A small encoder-decoder audio transcriber, trained from scratch.
Model: 20.8M parameters, encoder arch conformer, encoder norm layernorm, encoder layers 6, decoder width 128, decoder norm layernorm.
Data: trained on read English sentences (LibriTTS-R), 15625 training examples, 17.2 epochs.
Rows from block 3 of the text decoder, named by matrix and row number. Each number is 128 + 32 x the weight over its row's rms, rounded and kept within 0 to 255. All counts start at 0. After the name is the row's rms in percent of the matrix's.
# proj: cross-attention output (decoder.blocks.3.cross_attn.proj.weight, 128x128), inputs 0-63
proj.40 089 [130 173 110  90 119 168 104  53 135 154 113 105  88 103  97  85  75 106 156 133 136  91 156 103 157 142 150 112 131 108 118 148  96 112 165 128 154 179 233 116 148 133 125 141 132  85 151 141 166 119 141 133 137  87  83 116 123 141 115 117 130 162 153 152]
proj.41 102 [155 142  71  56 157 112  99 106 133 146 218 200 113 174 132 100 113 191 138 201 116 140 128 166 103 112 125 110  64  96 146 147 122  93 132 148 122 146 139 153 126 157  82 145 150 143  83 157 122 142 101 133 125  80 167 145 153 117 144 153 107 119  96 117]
proj.42 100 [148 131  61 147 142 126 122 101  76 189  84 126  89 197 132 117 101 109 193 125 129 175 123  77 165 104 137  77 115  55 152 102 125 138  88 122  62  63  89 124 156 113 157 123 123 128 119 131 108 194 134 128 148 175 105 147  78 141 156 157 117 145 129 137]
proj.43 103 [ 65  88  77  80 166 130 149  92 158 162 118 117 132 152 179 255  94 137 191 136 158 155 119 144 147 114  93 130 140 110 108 100 181 116 198  97 107 127 148 146  61 162 109 152 130  72 102  76 129 142 126 134 113 127 144 143 164 135 134  92 127 157 130 152]
proj.44 086 [137 163  72 115 113 133 134 154 156 173  58 174 112 100 163  92 131 134 164 139 154 140 117 141 148  82 147  88 152 115 122 105 116 195  81 118  78 124 112 140 206 109 149 102 172 158 128 102 116  96 122 154 199 100  86 118 112 146 114 104  91 144  89 154]
proj.45 093 [113  90  41 154  73 196  63 167  59 171 102 157 160 144 115  94 126 122 164 120 187 105  97 127 109 137 115 131 115  96 172 168 131  93 106 163 203 102 141 156 155 128 152 133 109 144  83 122 187 143 110 106  70 143 114  89  93  98 164  83 119 132 106 103]
proj.46 086 [172 129 236 139  61 176  90 110  81  67 204 107 137 133 162  87  91 116 112 114 102 150 105 132 156 152  86 118 134 148 132 142 139 106 139 143 142 135 137 105  96 133 123 158 122 121 117 121 162 162 109 134  77 134 162 135 119 118 143 134 138 126 121 115]
proj.47 086 [ 83 108 110 179 107  97  87 151 152 139 148 112 129 103 166 107 177 151 151 101 127 102 126 143 109 165 124 144  83 182 135 136  93 118 125 133 163 150 199 149 135 121 126 145 132 102 150  58 129 126 132 172 161  91 175  81 138 128 175  98 166  90  77 152]
proj.48 095 [149 151 199 124 116 147  81  77  96  69 152  65 143  87 139 166 137 111 117 157 127 161 149 144 110 151 117 123 147 155  86 121  98 161 116  99 157  77 120 177 147 141 120  81 114 111  71  98 161 119 139  78 129  91 162  91 122 105 181 163 114 125  95 134]
proj.49 097 [186  98 232 152  79 102 163  68 136 138 107 218 143 108 197 167  98 153 141 103 154 157 123 121 138 129 115 120 116 138 117 110 172 166 127 102 116 124 103  90 145  55 115 129 103 112 129 104 163 119 100 153 127  92 162 126 139 113 152  63  85 128 181 174]
proj.50 096 [133 122 121 232 137  41 113 186 110  95  35 132 152 161 163  99  98 158 150 138 117 147 153 148 127 180 160 137 100 139 128 154  86 100 104  94 165 136 165  86 121 120 146 139 124 154 121 101 116 169 127 116  81 110 158 116 100 102 134  96 130 107 194 157]
proj.51 106 [118 109 122 179 133 115  46 170 208 128  77  94 133 142 163 143 130 119 127 152 161 154 119  88  98 119 136 139 169 113 143  91 145  81 149 116 127 115 117  99 142 113 115 123 171 117 159 148 157 162 165 117 115  81 136 121 104 111 120 132 146 162 118 180]
proj.52 097 [116 112  95 134 199 185  96 134 131 192 112  30 112 147 202  79 132 137 135  87 126  84 109 120  86 120 134 164 105 106 102 130 140 124 145 133 123 152 149 140 114 147  83 141 139 157 127 165 142 103  97  95 121 117  73 179 138  88 126 133 112  63 148 122]
proj.53 103 [157 187 176  17 151 160  76 176 122 154 161 116  75  65 111 112 121  95  98 162 154 122 147 139 176 108  97 161 132 163 128 127 130 157 150 141 114 135 169  92  93 157 173 104 140 135 131 164 110 103 116 124 106 149 128 170 127  91 117 102 123 113 146 139]
proj.54 107 [ 67 169  88 144 193  23  93 120 150 112 160 179 125 171 102  94 180  87 125 101  84 143 157 145  86 116 103 121 122 127 169 119 154 124 140 178 116 148 108 108 173 136 155  93  74 153 119  73 111 105 150  86 172 107 107 144 158 182 130 155 127 125 131 132]
proj.55 098 [151  54 110 125  84 172 184 137  79 126 132 165 231  42  75 135 108 116 113 119 122 112 154 125 102 123 122 109  73 185  75 142 136 124 170 134  99  83 200 169 134  87 144 138 136 129 115 148  91 119  87 117 133 104 117  87  94 134 151 105 103 106 133 116]
proj.56 098 [115 127 148  65 111 157  98 123 120 225  51 102 136 208 163 144 184 103 147 124 139 164 164 108  99 144 145 125 114  97 137 147 138  97 127 137 145 110 120 144 104 132 143 118 119 154 148  95 122 162 112 122  79 122 162 163 141 142 121 163 124 126 117 162]
proj.57 099 [ 76 167 127 182 145 125 108  28  87 208 152  90 165 116 149 101 136 107 128 100 146 147 120 164 169  98 127 116 136 159 137 168 159 144 114 116 162 122 102 103 109 140 129  93 153 111  86 115  59 156 119  79 107 140 133 146 108 126 133 109 149 160 105  88]
proj.58 098 [192  91 211  68 120 166 107 164 164 150 181 109 185 165  88 163 116 126 107  99 169 178 134  69  75 134 116 113 107  89 134  98 130 121 173  76 126 112 138 142 141 110 140  78 103 133 112 160 148 103 147 126 141 161 115  90 113 152  49 153 149 139 126 110]
proj.59 105 [157  45 131 131  83 119  80 145 219  39 131  74 131 155  12 128 109 164 188 130 164 113 107 134 100 125 127 151 155 126 119 128 171 144 109 126 152 122 148 124 153 118 186  89 132 103 148 151 131 112 130 119  83  73  92 167 134  84 132 116  99 101 129 174]
proj.60 112 [ 81 155 132 137 112 114 101 158 122   6   0 107 115 176 172 193 142 142 120 169 108 139 132 131 119 166 169 105 122 133 115  97 137 111 105 121  92  57 150 130  96 104 101  97 142  66  74 105 142 128  82 116 113 159  90 130 189 142 148 145 130 141 150  88]
proj.61 098 [163 145 140 152 182 165 131 109 179  87 123 205 168 129 144  96 123 115 125 107  90 149 141 161 121 134 168  88 113 134 163 139 182 144 141 115  88 122 161 121  94  90 129 121  97 137 124 146 107 116  89  56  93  96 166 155 153 138 102 116 126 120  97 110]
proj.62 095 [139  66 110 137 252  96  89 160 157 138 106 117 153  73 163 145 107 147 152 139 114 145  89 102 123  89 116 132 124 184  71 116 131 159  99 106 179 113  90 111 127 123  75  56 142 155 108 100 116 110 165 146  92 121 184 135 133 122 146 124 113 158 131 111]
proj.63 095 [ 84 142  42 115  69 162 127 133 171 169  84 138  95 134  85  95 161 135 123 104 139 148 156  89 106 142 143 115 134 102 119 117 149 144 137  98 113 128 173  96 149 125 154 116  87 117 133 112 133 134 100 104 183 149 130 109  89 154 102 113 118 116 100 146]
proj.64 103 [126 214  96 142 126 123 145 139  87  88 142  85 116  75  84 232 130 134 126 108  92 115 114 124  95 112 119 154 148 172 109 111 130 139 154 135 128 181 116  78 108 194 149 148 142 136 144 166 123 158 140  92 139 132 149 179 111  94 106 149 104 132  78 111]
proj.65 100 [113 141 103 145 101 132 195 150 181 116 196 136 141 167 142 127  98 110 127 102 142 154  94 137 113 128  91 196 136 102 143 117 131 119 144 137 112 126 110 111 142 128  88 131 128  93  83 172  95 109 119 110 140  83 141 144 124 107 152  75 138 184 125 117]
proj.66 090 [129 157 161 100 103 153 125 143 169 115 148  78  75  98 139 151 154 101 123 159 149 166 150 190  99 111 113 119  82 137 159 177 170 111 119 143 111  92 151 178 133 108 107  91  84 135 162 168 153 196 152 124 110 125 163  98 144 111 131  99 117 108 104 139]
proj.67 108 [116 173  58 100 156 151 122  56  72  41  92 125  86 136  91  79 115  85 169 129 120 101 129 179 102 149 131 124 154 105 162 114  92 118 130 164 162  94 178  81 146 136 132 161 137 145 148 112  92 124 130 114 143 153 129 150  86 109 117 144 114 143  95 104]
proj.68 101 [ 31 177  97 170  62 100 135  73 222  91 105  91  85 144 104 155 161 133 134 146 132 169 111 142 145 125  89 128 184 132 135 106 110  89 151  74  87 136  80 126 128  92 150 152 104 106 128 120 146 184 106 137 143 106  99 169 160 178 107 133 119 136 143 114]
proj.69 097 [192 199 111 147  77 161 219 130 173  54  39  93 185 129  92  62 106 127 158 119 151 117 101 166  89 187 115 117 117 136 153 101  88 133 126 117 117 154 114  95 120 172  98 130 106 127 114 104 133 168 110 152 107 147 175 126 136 130 117 114 145 138 104 180]
proj.70 101 [131 140 154  99 178 137  60 159 117  92 106  99 126 142 130 132 149 136 191 145 170 102 173 136 144 129 121 180 104  96 111 159 195 184  98  78 148 165 124 127 140 125 136 111  89 180 121 118 126 153 124 198 129 159 120  82 119 118 101 121 134 144  77 128]
proj.71 091 [107  75 112 154 187 125 222 128 138 134  73 127 131  84  84 185 146  82 129 110 129 128 107 127 156  99 212 108 166  83  63  92 155 117 144 137 127  98 162 104 139 147  93 137 125 130 145  93 133  81 138 110 165 157 134 120 164  98 111 117 142 130  68  88]
proj.72 098 [135  60  93 174 155 150 154 176 132 114 100 162 102 133 169 187 106 174 175 160 164 125 102 153 130 196 144 122 111 130 140 134  81 138 136 150 121 142 163 127 128 161  73 102 146  71 140  37 135  87 162 132 122  96 121 130 118 105 128 218 101 185 137 126]
proj.73 094 [170  60 178 164 144 159 140 106  76 161 193 181 200 205 119 109 109 121 129 103 117 163 155 124 125 148 122  54 122 120 134 108  98 110 127 122 108 137 140 130 131 175 174 110 173 127 130 100 141 175 147  99 117 162 106 115 154 164  97  67 101 136 130 113]
proj.74 098 [ 92 165 158 131 158 166  67 132 141 141 149 131 123 188 177 219 110 109 148 135  95 113 130 122 141 124  55 105 107 142 113 131 116 189 181 152 164 186 134 155  83 148 119 193 120  97 104 132 123 117 143 112 103 127 108 125 132  60 110  93 150 106 132 109]
proj.75 101 [162 134 141 153 141  89 131  95 166 161 136 122  69 143 118 123  89 109 119  81 121 124 122 178 110  93 103 152 121 102 134 101 162  86 135 108 142  95 161 139 150 151 105 148 148 102 124 115 152 134 147  99 184 150 120 159  90 139 102 105 149 149 104 199]
proj.76 095 [154 108 129  52 106  96 163 106  92 143 136 166 141  82  82 108 108 122 121 114 158 179 106 152 171 122 140 144 154 176 170 159 114 164 133 154 125  71 144 173 101  93 162 103 161 109 143  99  86 124 153  86 124 144 113  77 118 163 107 172 105 152 100 139]
proj.77 100 [120 146 149 242 183 170  40  86  60 153 119  94  69 154 146 136 145 132 103 101 113 115 159 183 131 112  95 145 129 140 105 105  72  92 171 114 143 111 111 116  87 124 111 167 128 146 115 154 126 144 117 102 118 110  98 103  65 161 141  98 176 183 126 133]
proj.78 108 [161 115 164  96 118  42  54 126 146  45 134 133  59 113 131 139 118 211 119 131 113  65 148 114  95 133 111  89 183 137 171  94 182 155  97 118 160  93 106 133 147 119  89 119 170 138 149 132 116 136 122 119 138 186 165 119 105 144 169 110 133 167 176  97]
proj.79 098 [129 147 176 114 203  87 157 147 171  53  95 121 134 163  99 157 138 124 148 152  87  84 139 103 196 125  95 119 132  95 155 147 107 106 132 128 121  97  85 150 108 153 102 115  77  96 179 135 152 113 117  84 119 115 126  97 107  99  76 160 137  81 159  93]
proj.80 102 [ 41 148  99  79  98  36  77 169 190 109  90 108 130 140 181 172 144 137 111 112 183 143 129 106  97 158 135 175 108 166 123  97 115 136 145 117 121 139 127 118 117 163 134 188 122 104  87 128 100 100 161 139 123 155  91  98 101 144 128 105 177 109 169 145]
proj.81 087 [218 148 104  27  81 118 103 103  87 157 115 124 140  56 143 145  91 171  83 176 124  91 139 114 149 103 135 107 149 149 179 109 111  70 150 123  72 122 115 120 128 117  85 176 117 101 106  75 136  91 106 139 167 113 126 159 139 132 138 140 124 162  78 136]
proj.82 090 [119 159 152 109 145  69 194 198 188 160  94 124  68 113 128 172  82 106 105 151 102 172 110 183 132 159  80 141 142 132 127 100  95 136 134 113 132 131 216 165 145 168 126 118 183  95 136  86 138  66  70 165  98 122  60 153 121  86 103 112 122  89  97 126]
proj.83 101 [ 71 119 244 126  99 111 182 158 139  71 181  95 150 108 176 137 146 121 119 160 131 168 157 100 117 171 142 127 129 118 150 127 129 155 143 161  91 146 145 161  93  93 154 147  79 191 107 112 159 109 125 157 149 141 107 105 177 149  96 134 105 116 167  89]
proj.84 094 [169 174 177  96 201  86 196 162 103 142 107 174  83 109 204 136 123  84 138 163 107 142 115 118 192 165 157 115 159 160 102 183 117 140 117  80 128 185 157 152 147 112 127 134 157 104 132 123  89 140 103 130 130 130 119 133 129 180  95 122 155 211 100 109]
proj.85 094 [186  87  50  71  76 159  68 105 176  94 136 107  95 153 154  81  99 115 145 172  89  91 164 102 158 118  88 184 140 104 145 128  95 143 126 111  69  90 105 181 108 158 127  68 189 134  76 103 178 129 150 122  97 102  71 122 173  89 100 133  95 122 113 155]
proj.86 105 [105  86 130 132 243  77 145 144 210 106 102 171  31  57 100 102 125 143  96 106 104 144  89 139 146 121 137 135 174 138 139 133  80  57 148  98 111 125 160  56 116 108 134 156 157 144 113 155 170 112 114 179  98 143 119 162 119 167 146 125 130  96 101 145]
proj.87 094 [133 156 135 145 147 188 165  60 117 157 115  73  47 224 139  65 124 123 135 126 133 159 116 101 143 138 143 175 126 146 131 134  91 165 103 140 121 132 180 157 161 125 150 144  88 152 143 102 163 121 116 109 168 177  97 113 127 119 153 108 110  94 162 128]
proj.88 099 [194 207 165 152 117  92 152 241  76 154 199 160 170 111 141 255 145 123  91 147  91 154 114 107 151 145 173 151 108 119 119  85 118 107 111 126 101 132 148 103 145 121 134 160 134 100 149 151 106 162  99 126 137 106 111 163 110 160 101  82 123 129  90 115]
proj.89 106 [ 61 152 193 164  99  54 162 167 128 152 152 104 191  85 119  60 131 107 115  95 124 126  91 161 139 135 125 173  35  91 123 135 140 169  77 118 140 112 136 158 137  75 145  99 125 138 116 113 124 131 181 105 152 119 110 107 118 163 159  89 116 154  89 165]