{
  "n_mels": 64,
  "input": "log_mel",
  "win_length": 400,
  "tokenizer": "word",
  "vocab_size": 8027,
  "encoder_norm": "layernorm",
  "encoder_expert_mlp_ratio": 1,
  "encoder_shared_expert": false,
  "decoder_qk_norm": false,
  "decoder_drop_path": 0.05,
  "adamw_lr_other_params": 0.0012
}
Rows from block 2 of the text decoder, named by matrix and row number. Each number is 500 + 50 x the weight over its row's rms, rounded and kept within 0 to 999. All counts start at 0. Numbers have three digits each. After the name is the row's rms in percent of the matrix's.
# q: cross-attention query (decoder.blocks.2.cross_attn.q.weight, 128x128), inputs 0-63
q.22 085:553536443539441449502487500485531563593533552464487507523504446481426591516404560403438564542588466562468497542403508529616539529509455471563465573571493549437525542477458411545475466453562496
q.23 105:567554498485482565524504577446459574511540526462427605468499511466531458554417543560514542346427504435485435608540522520360506531556403490458472470562470491507455537517516534521475442504485467
q.24 086:446481353560508461517440532475485510528575477571443487491579424492537563612541504529507479428455545460525575546408505479563609485511506422519534515505458434606513491457522483494362535528628511
q.25 100:555509542457448537554515528446520504532543566636571505588533490496611593535524543405500427382508440496516476497471433422509528542484551521474577462510490539531558537484473517422424504440547573
q.26 086:431428439480415543471482489471541484580563516645633481508427458424589576541492517481530530493507512509552525446518422519494521539576526498471513485517502492580525469509431455460536535477490531
q.27 100:592657489481540483523512480498520476483481466513468514452430519527423493484495515475484529506443520556491513526532609588519487606475469557559540513522461571513489452519539438590467435419476463
q.28 084:472549464565515579465577572511487609441464486474433462456492507549563397491444505556548524528570531430469513415460431548531523584534523503547515452489493495483569429430525419524436497532540414
q.29 100:387555495466559507466510503440514498548463577545413549494605455598508547456486551527420473480482589433550541569611582475568560497462541504470377597539567396489474516503474574522487509491480523
q.30 088:525559420524481498491535452489504482387506466460491481516475511494485510585504525431528544543500531516579621526522464474395524420509434555549475607474581435567439416449449487498515564481538475
q.31 100:386493525473472485545513477491441515421499505453486387547433466466426400537388539508516615489514393448526477549457488465548453572511431465530479472598492461516523471556583518420544567495553509
q.32 100:550620511403517472569560515515480459563506505510500452403558500553514484553400501543476529533604510529496548469523532510358577544499480505431508403457521472382480527560579495516526538516491514
q.33 094:427496544540511511450495568516466513488567522561561519406493520552537478548475501529453431529451537529575586464498446510529503544461407545637488511524501392498483426552414561436529572462531509
q.34 094:569405482479474446462411581510485573547534538548581468545480480399455498468381616411461570494545473527542504443502420474436483583439575465473526557500424522495534524505519537546473553498521473
q.35 091:561483486558480506455464511456455523595465519517490488488419448450559395481498489486482519526512365510569523566474506427483472424471548514466458468450517518442490546518567437442533452451596631
q.36 086:411579445489494554441476410473528453471471502506423453444496585597509502457563582429498533502510469354560441523524475496501490523532497522485565534538530576515510468524496500478505519537444519
q.37 095:553469477517496463535455464448552477437519529632441451507429501454504530534493532481499492495472565531520484584538493481441445459506436526519582528579444497496485540549547459340433513544497446
q.38 094:518547536394456517585512452542529611470480560548486559514486534431524512520524472492449509465560542546556476560417438484434547564469554410493529533514433582510549418454467513514521501567544520
q.39 092:458601475400482513546482471387409451514465550512512531498498434544537428443444438518511563414461473480499470571532609503481549488449499583482545456523537525492415482581447511517475572473467599
q.40 096:566463511582479515592546520576535528545535565473571485446379523538433455528474497483555487510555418555414499514461539473524552461548520551563463519510565421484412522524626437526503491480503500
q.41 093:371511476487558455591466615526492445534507513513484489470465458539444500543633515467577502492467441508542441482581472455471587480501505630519449482485453429492486477528564513447445417556500435
q.42 091:417569530422428474424501493550530530500453456521463456543512518451609563509452539504562482457413539565529528449615500466504483535505477475530497505421467484456565406436516575514524458389480513
q.43 096:413536513542457483485497538452528494540435497406513581551574474523444472458508381448506503555539463460455583568477485530526526577498476448517525520507511478503543419476403453554563520525486436
q.44 097:503428547519559354481479517546498536507466529446518526467491413457497486525463530409518418538558494501502484543492565396553573418516559561500578438485564484496497544598527569539469476597474438
q.45 097:440575484539420497600470419532582545576496611486475499424475539432536464473510447479457493489532567411565507499556513535489564517463457538512616462527529521483444553525501505493464420502554481
q.46 095:488560451498428447517490493540592569590519488514516467424454484550514580522489552534454484505540450513584506520453560570454458477552512407482449573437538583409543561487461426442429559556402473
q.47 092:415515441501474533503455484552493495452511495463518467527537568359463502577461554537438505420624433540584531532510533507455518419524502598463521439478575478504509502502544431435452471565511470
q.48 104:559487391582488526455596439510466604450462467552502481574491460470551551544418441551517495451512520537445502531479617492483524531374395502513434513510419462464393499462472536471531489501570442
q.49 112:575457567463466481497536512467558497518465465487456570632473493526503551462494508586492461445432542492568530520431500485536476537381500627514502454489502448512487454411461513506548417556490571
q.50 113:583561491443488444479517574564441508523488566453448472572462521522529568574497447531490487534528496544549420464552455501478412533512489490608445593405429469504596525517540502456474504437602418
q.51 110:536480456473527471495444536468475514482480502463547495451502504509440497557508531517564443641535432562518480470537526517578469472436515453412453479515584558510516346477508511561557466527501533
q.52 103:507487527555429486513494518491576568479482579537470410500476370547476483508513524502453467465509562482573502502412504481602513453463575649585519537522434411520496543532530507386618436546487504
q.53 109:514495445518429483551557527425652542467573444550556542568422441500529494525464496501483527517475460544502561497499580465538463418483510483534484461518550506523511615537455553485480573526488473
q.54 102:559567534561485394516511526505459607428464485546526532383503589451556529506616454521491435444512478407546454449471495489466539470504519520540478526421467423490542413516483501499499473475453579
q.55 110:423513451542500595588564468501492480523507540454467459473501536517516435580486509605492560475512518510515418593531586481418575459520451482592398488417455607479533487487517583557494590493439533
q.56 103:473451505411490506456521452466474507424450520495496485588456517463517505558556590429488544506545571514426505545469550516527504569538468546521504476503436465410601518549527570474613446498535546
q.57 108:558402604520485495576433484563547517521564588465402486474524544481466524474488469443467515470521439386457527501475520447471538383519470500484438518555498493535496489469646514457506554643527409
q.58 116:441461410507594459477532546513544491432544551412504564541494574507510555448494531597534480416437450461525412532512561434530413490527439513441495520456511503500530513453457393523514502527429517
q.59 099:476491459463459547495437611457560503485467430489437478463424435505505521428542424599489499464462471463531522440554574474377522520502478537570520582529394400497476491495500497510464486424531538
q.60 109:531464487588541473556452565503466518397374427528469589469582532477484460469479450454486422499508521492470463635548577527620555575479538498488483512631504488512450466505482487500538450513487492
q.61 117:513394508461382440456455499498476485433417536570562543496450440459487523539493509502531466556551568488468457555548479418512542377543540601577513476455555484523495450492530431556522462474497512
q.62 098:540514537489517467546497491486455580505351533407526412543554430547521476479516432581474464512462445533496494390457430464460407470470535435526537448524528588504475497502449462508492515535523581
q.63 115:541501479490417423559502376481524560556452534487515520508434520430468518403546484492521414518530562511505485512627457524502454590513432527472467479461426483458515519536455452423498632506588524
q.64 091:507444488467576507477501467529457497483524522646473539515453463447420505429522515447508542495424497560484381473572514422487494552555435473447442468490434592570513499546564556478599386423451426
q.65 109:446421575489521554484574484468468475564466506541448549491512549490506485453436451545552502477591566450498433601565526527388472518484550508420400477623577503569564524473449446518464555522457453
q.66 089:540571475493544475624531556532450474514476543498541498449451506496552498590517526491523457512470511448546443452477512603507477517461455538522467413524348494524541569452496590510561541450448486
q.67 092:460537550417508513500518453512571472502406453470493481522537527484535644525490481501500465439522530475513488486476488469442493494442468469565540623489555471473484521522419570409538399501476463
q.68 094:606503540533537363521521526506498435540491399535470424490501494550442393589479566464427461545543555530394512499441510560521530506461544481524447482506508495521510520468508542505441497514423412
q.69 099:474527518433435604466558490514545490517542605428533574556583460494456538568570525484473518472429574522562574548485398537448469527502528417473469479490501491530523587467464430436541534513480541
q.70 102:530557515406442485448423497627517488522568603485504534523576431479473541556485502443459531542493437416480543614530583494406548500452552500442613482470576512572503527504480508508631487451443489
q.71 092:500424556526535450440553428519420583411551448509463422510493512559515542526540461556581504582563481602503471437537495507464528507469546495427605446433471527498491472442449597451628483572454538
q.72 091:538548483504525574612516492557493557490495552562447506574462587507544515465479529601550529530475386550560495477436612465530378556545403418378534482507439439515509488477480487565466415524548415
q.73 103:559548532365490532540431564506519419507445509534537563508556476516498559530568496473432483536508524504430511467517505549480443531416479515552528465429456396499486515454472474435528538572563514
q.74 094:392597536511492515538574499463503463483413442517451411505418488427543535473572544391548462511478427518495420550638486481569551494497494484427483508549419472453446444520540424500491521485514513
q.75 093:498443458550476539441564540546490384493574583448568483498502454455419503492621494549433554471560482551551479475545471488553550468489520580412426527491485574524580452466498484474500434467495484
q.76 096:425527510610350440381513512537546526501529419519470531502499516425517594518500486458479528518523544532455471458486447510409506571523493524434479464532496504417469466514478471413496549483514484
q.77 099:541490552451537611418472517548476500487405516555510475385596492525500500550520499458562462480600499479524480553461540481570577460487500421502521527435403487473531513518449544482434594423549561
q.78 100:456551449520472444422435501514411457460616580460466519487454504467492573535476528564476441508506566566501492480457571645509517481406498508379453474606460560527547465536498582549533563535496532
q.79 095:537504572546505525534533450546420523545512461494667427554509465515514501476569475549464466550482489590609500419517539454489493566416622424527527492516447509486463529556478432489529531538483582
q.80 099:427451455462498482455543466499461507444491510478554505414559516538435505574440520486536424444436503490470573420485468488456536482473500562438467525532531401517545549448506582436410515451501467
q.81 091:523471483466408532534484524587527557509553495463415507443496504570491485541474468472422591615487472494595516533561516520434451480434476431490398394501550422456520556441485489447481414541517544
q.82 082:454500455397495513569436523545531480522457501539495483495502473449501508541508558511472432471545533561582552556509532446563553500427628458406487459411526484547530571549500514443522500550518599
q.83 096:502486458551521491569518498583488538529493587498508559478468484428471470566526538515548471458491461521532581487417461490533478569474486499589414444516508459540466496500477479522595575533492480
q.84 087:379542504462555425461506513447504527516480465512469488593572515505396455488457504561531479583465517567396548546453545450413506435489432528553521516536513426529409436518513407541578452463470498
q.85 095:531497428503525521543558495638462512463482462508449410564509490491529468540524476514553539459483564450459372538447425497490536536518553480456537443532575403469472487520539452516533517522508517
q.86 098:496436521477544572466525570504429470449537423437466513452567491528516477477463453493460577473475393446444466526561464514490495542516500447506502492570520487443504486546595491479514518428484565
q.87 099:494507591512571484440473500460456538523496563559419490560514457429485514482496524496499527398484478445621498522453592517476484544458510454454463450492448499547527575466462529434408545548440423
q.88 088:496499568481434506526489517557505421548565552507544472544511385534536480503494471481450508468504480543564531490430455458487386625534396540418535497451417517579473492485561580557539517449453454
q.89 091:460541582447437497524520458488531483455532440574445505541430472553506441547592459405528518582406546469473501546543416442498465571522617402533521489463540473563479472451466464553462497542476383
q.90 083:523515562545487484427474500514605499498507509536568358490592443469495455365522509544522528480504422471445514460512573533489468531571449400485437462506522502597628451506572454585472554447548457
q.91 091:519489570443438534499516414393472548488491501590559660435519502526540469492490505509493575434600570494554465544450471549497468421399455489524532474466528539533491508480590514428483412504546475
q.92 088:600474519427450473454524457543469489446485496532487510534494433559594496536468492497569488438515496394371488604429520480471461529509489500549493496491476481494562501432490585477503490395432507
q.93 110:462422589488492456553484576399557522444436480508499454570474606458422444464524461478501458582563469476469452520579494502598507505447429561490554489452478664462502429493496506448440398509543548
q.94 105:508499443457476531580482489518503463565462490548370554555395477509540495476568474393477556518383564474499512482478492453529423471516464543517426602482507509473548548488575354583451559538501416
q.95 093:470433456553499477528576527513566521464468493462453560427483464491464492457454529444518481508562444467439467469411561453515463493522506578444455546506482562501467546392570463464484471559414540
q.96 100:542536521484513482521527469570450479522482537500541462453503456406517489456526463502497561518525430561444515556384580535499562514511524501511439567393555562418537489563512488503584437532517475
q.97 097:521510446553575455489472531507388593612552495494409510516514507517461451524469468602594554434491559546474549515533496446444480524523503399480595412507516483521554513521466447409449586602502517
q.98 102:459488482502527546611469374603483540573501514440547442504447449417479448433470507443546554445543499508455426461552526542443523522535463470492497517486534594460471452555506433471514486454619496
q.99 097:560444477466533512509600487470413544534503530494496437451586386487463498557562555555544523514530548484506424466471475566438501497421576470506413543518520603510510610462453540491573539496577528
q.100 104:534631506519619528433539497621525507473464479497557473454440521552477593436500577558470516535457520491397526465497497532557490472559441570527486504497437440460497504510520525540553502479515554
q.101 104:464510570477493531522469502496479486488578479465536556513457557308479530429449521525524468488464526539519478523566558477523486471546590624572460392556518537525420468584426462537518460603558399
q.102 095:524522603475550571560383393543545533449469607437517517462470413571481538448457463560560471527560463447540450449582549439461518471530461518484494525504438535390484480452508481511531413522417514
q.103 098:509534565543475513550470633532430504504553393457531487479608517523510484512585491576468544372590580486559503528461467451528594475500516461595533552411402481515542498523460454476450481487518432
q.104 113:460562462534509480441465512509509493564560454476579537521444469494406528495437458546529543495477431592542499506469443394476563510525478386438444494463405455468622519459574555543504478450482536
q.105 111:486387521516435496489511458492463495649469472573589479467476533550492497478499446522445491424482454402501483458580477450538549544523468494483485565466528528494489541498573492464512569472421459
q.106 102:446538510539462441526407486480479482455515514539494572451388364545441506408508536534456535500543561579407645529540509536506474598590542533477471554545491465475514493526457485546516526515466428
q.107 091:419560513567534525630457434529483490515497538492388457454446493588529506461560467468492590485495481511575502481469524497526599413471439465553412445493495391458540517569524473399522470540524489
q.108 106:491579451482527517432469458480520466522534426572529489474485526533494571571570565549448383614528512530545507491503550514460562448463482527515468493495640465572552542505565535459442530489500528
q.109 102:589582428412487548508515523456450531406447527488514460450444417555565475483612535523492499531516540459496454478529489503492464552392464474524431567514434553517473550491607473517480505504476437
q.110 099:564510555548528451552554536459454444483535483523459397514390479481405377602543473453492535469462528563538487497527514525495515521546543628542504468421577469513497509467505436502483552553560509
q.111 097:453511364557481550526495482495450517404573520520484507498479424593553474486471457566582502454522419391471482571520517563545486497420525512434502536394516437450556559492457384538508545487549623
q.112 106:579530565506562408468541514541493458494482449442560465409476522518610535526567504445498533479410526510590463559398518493559434504536529541525550465428486429428578505556540564459596499534435486
q.113 119:410420525536401528499451449505518460533509487499456512442526459468453407472584503460521514413539506528504590525536581547555607580474505479529497659522452415428438504502564568538512483454476517
q.114 120:465485499382554537413487414465522452532549524483542414579427498511521405471455560501451535601447573533475506500558465492498433588505395534492605472527473491403556511545507571494459551465581532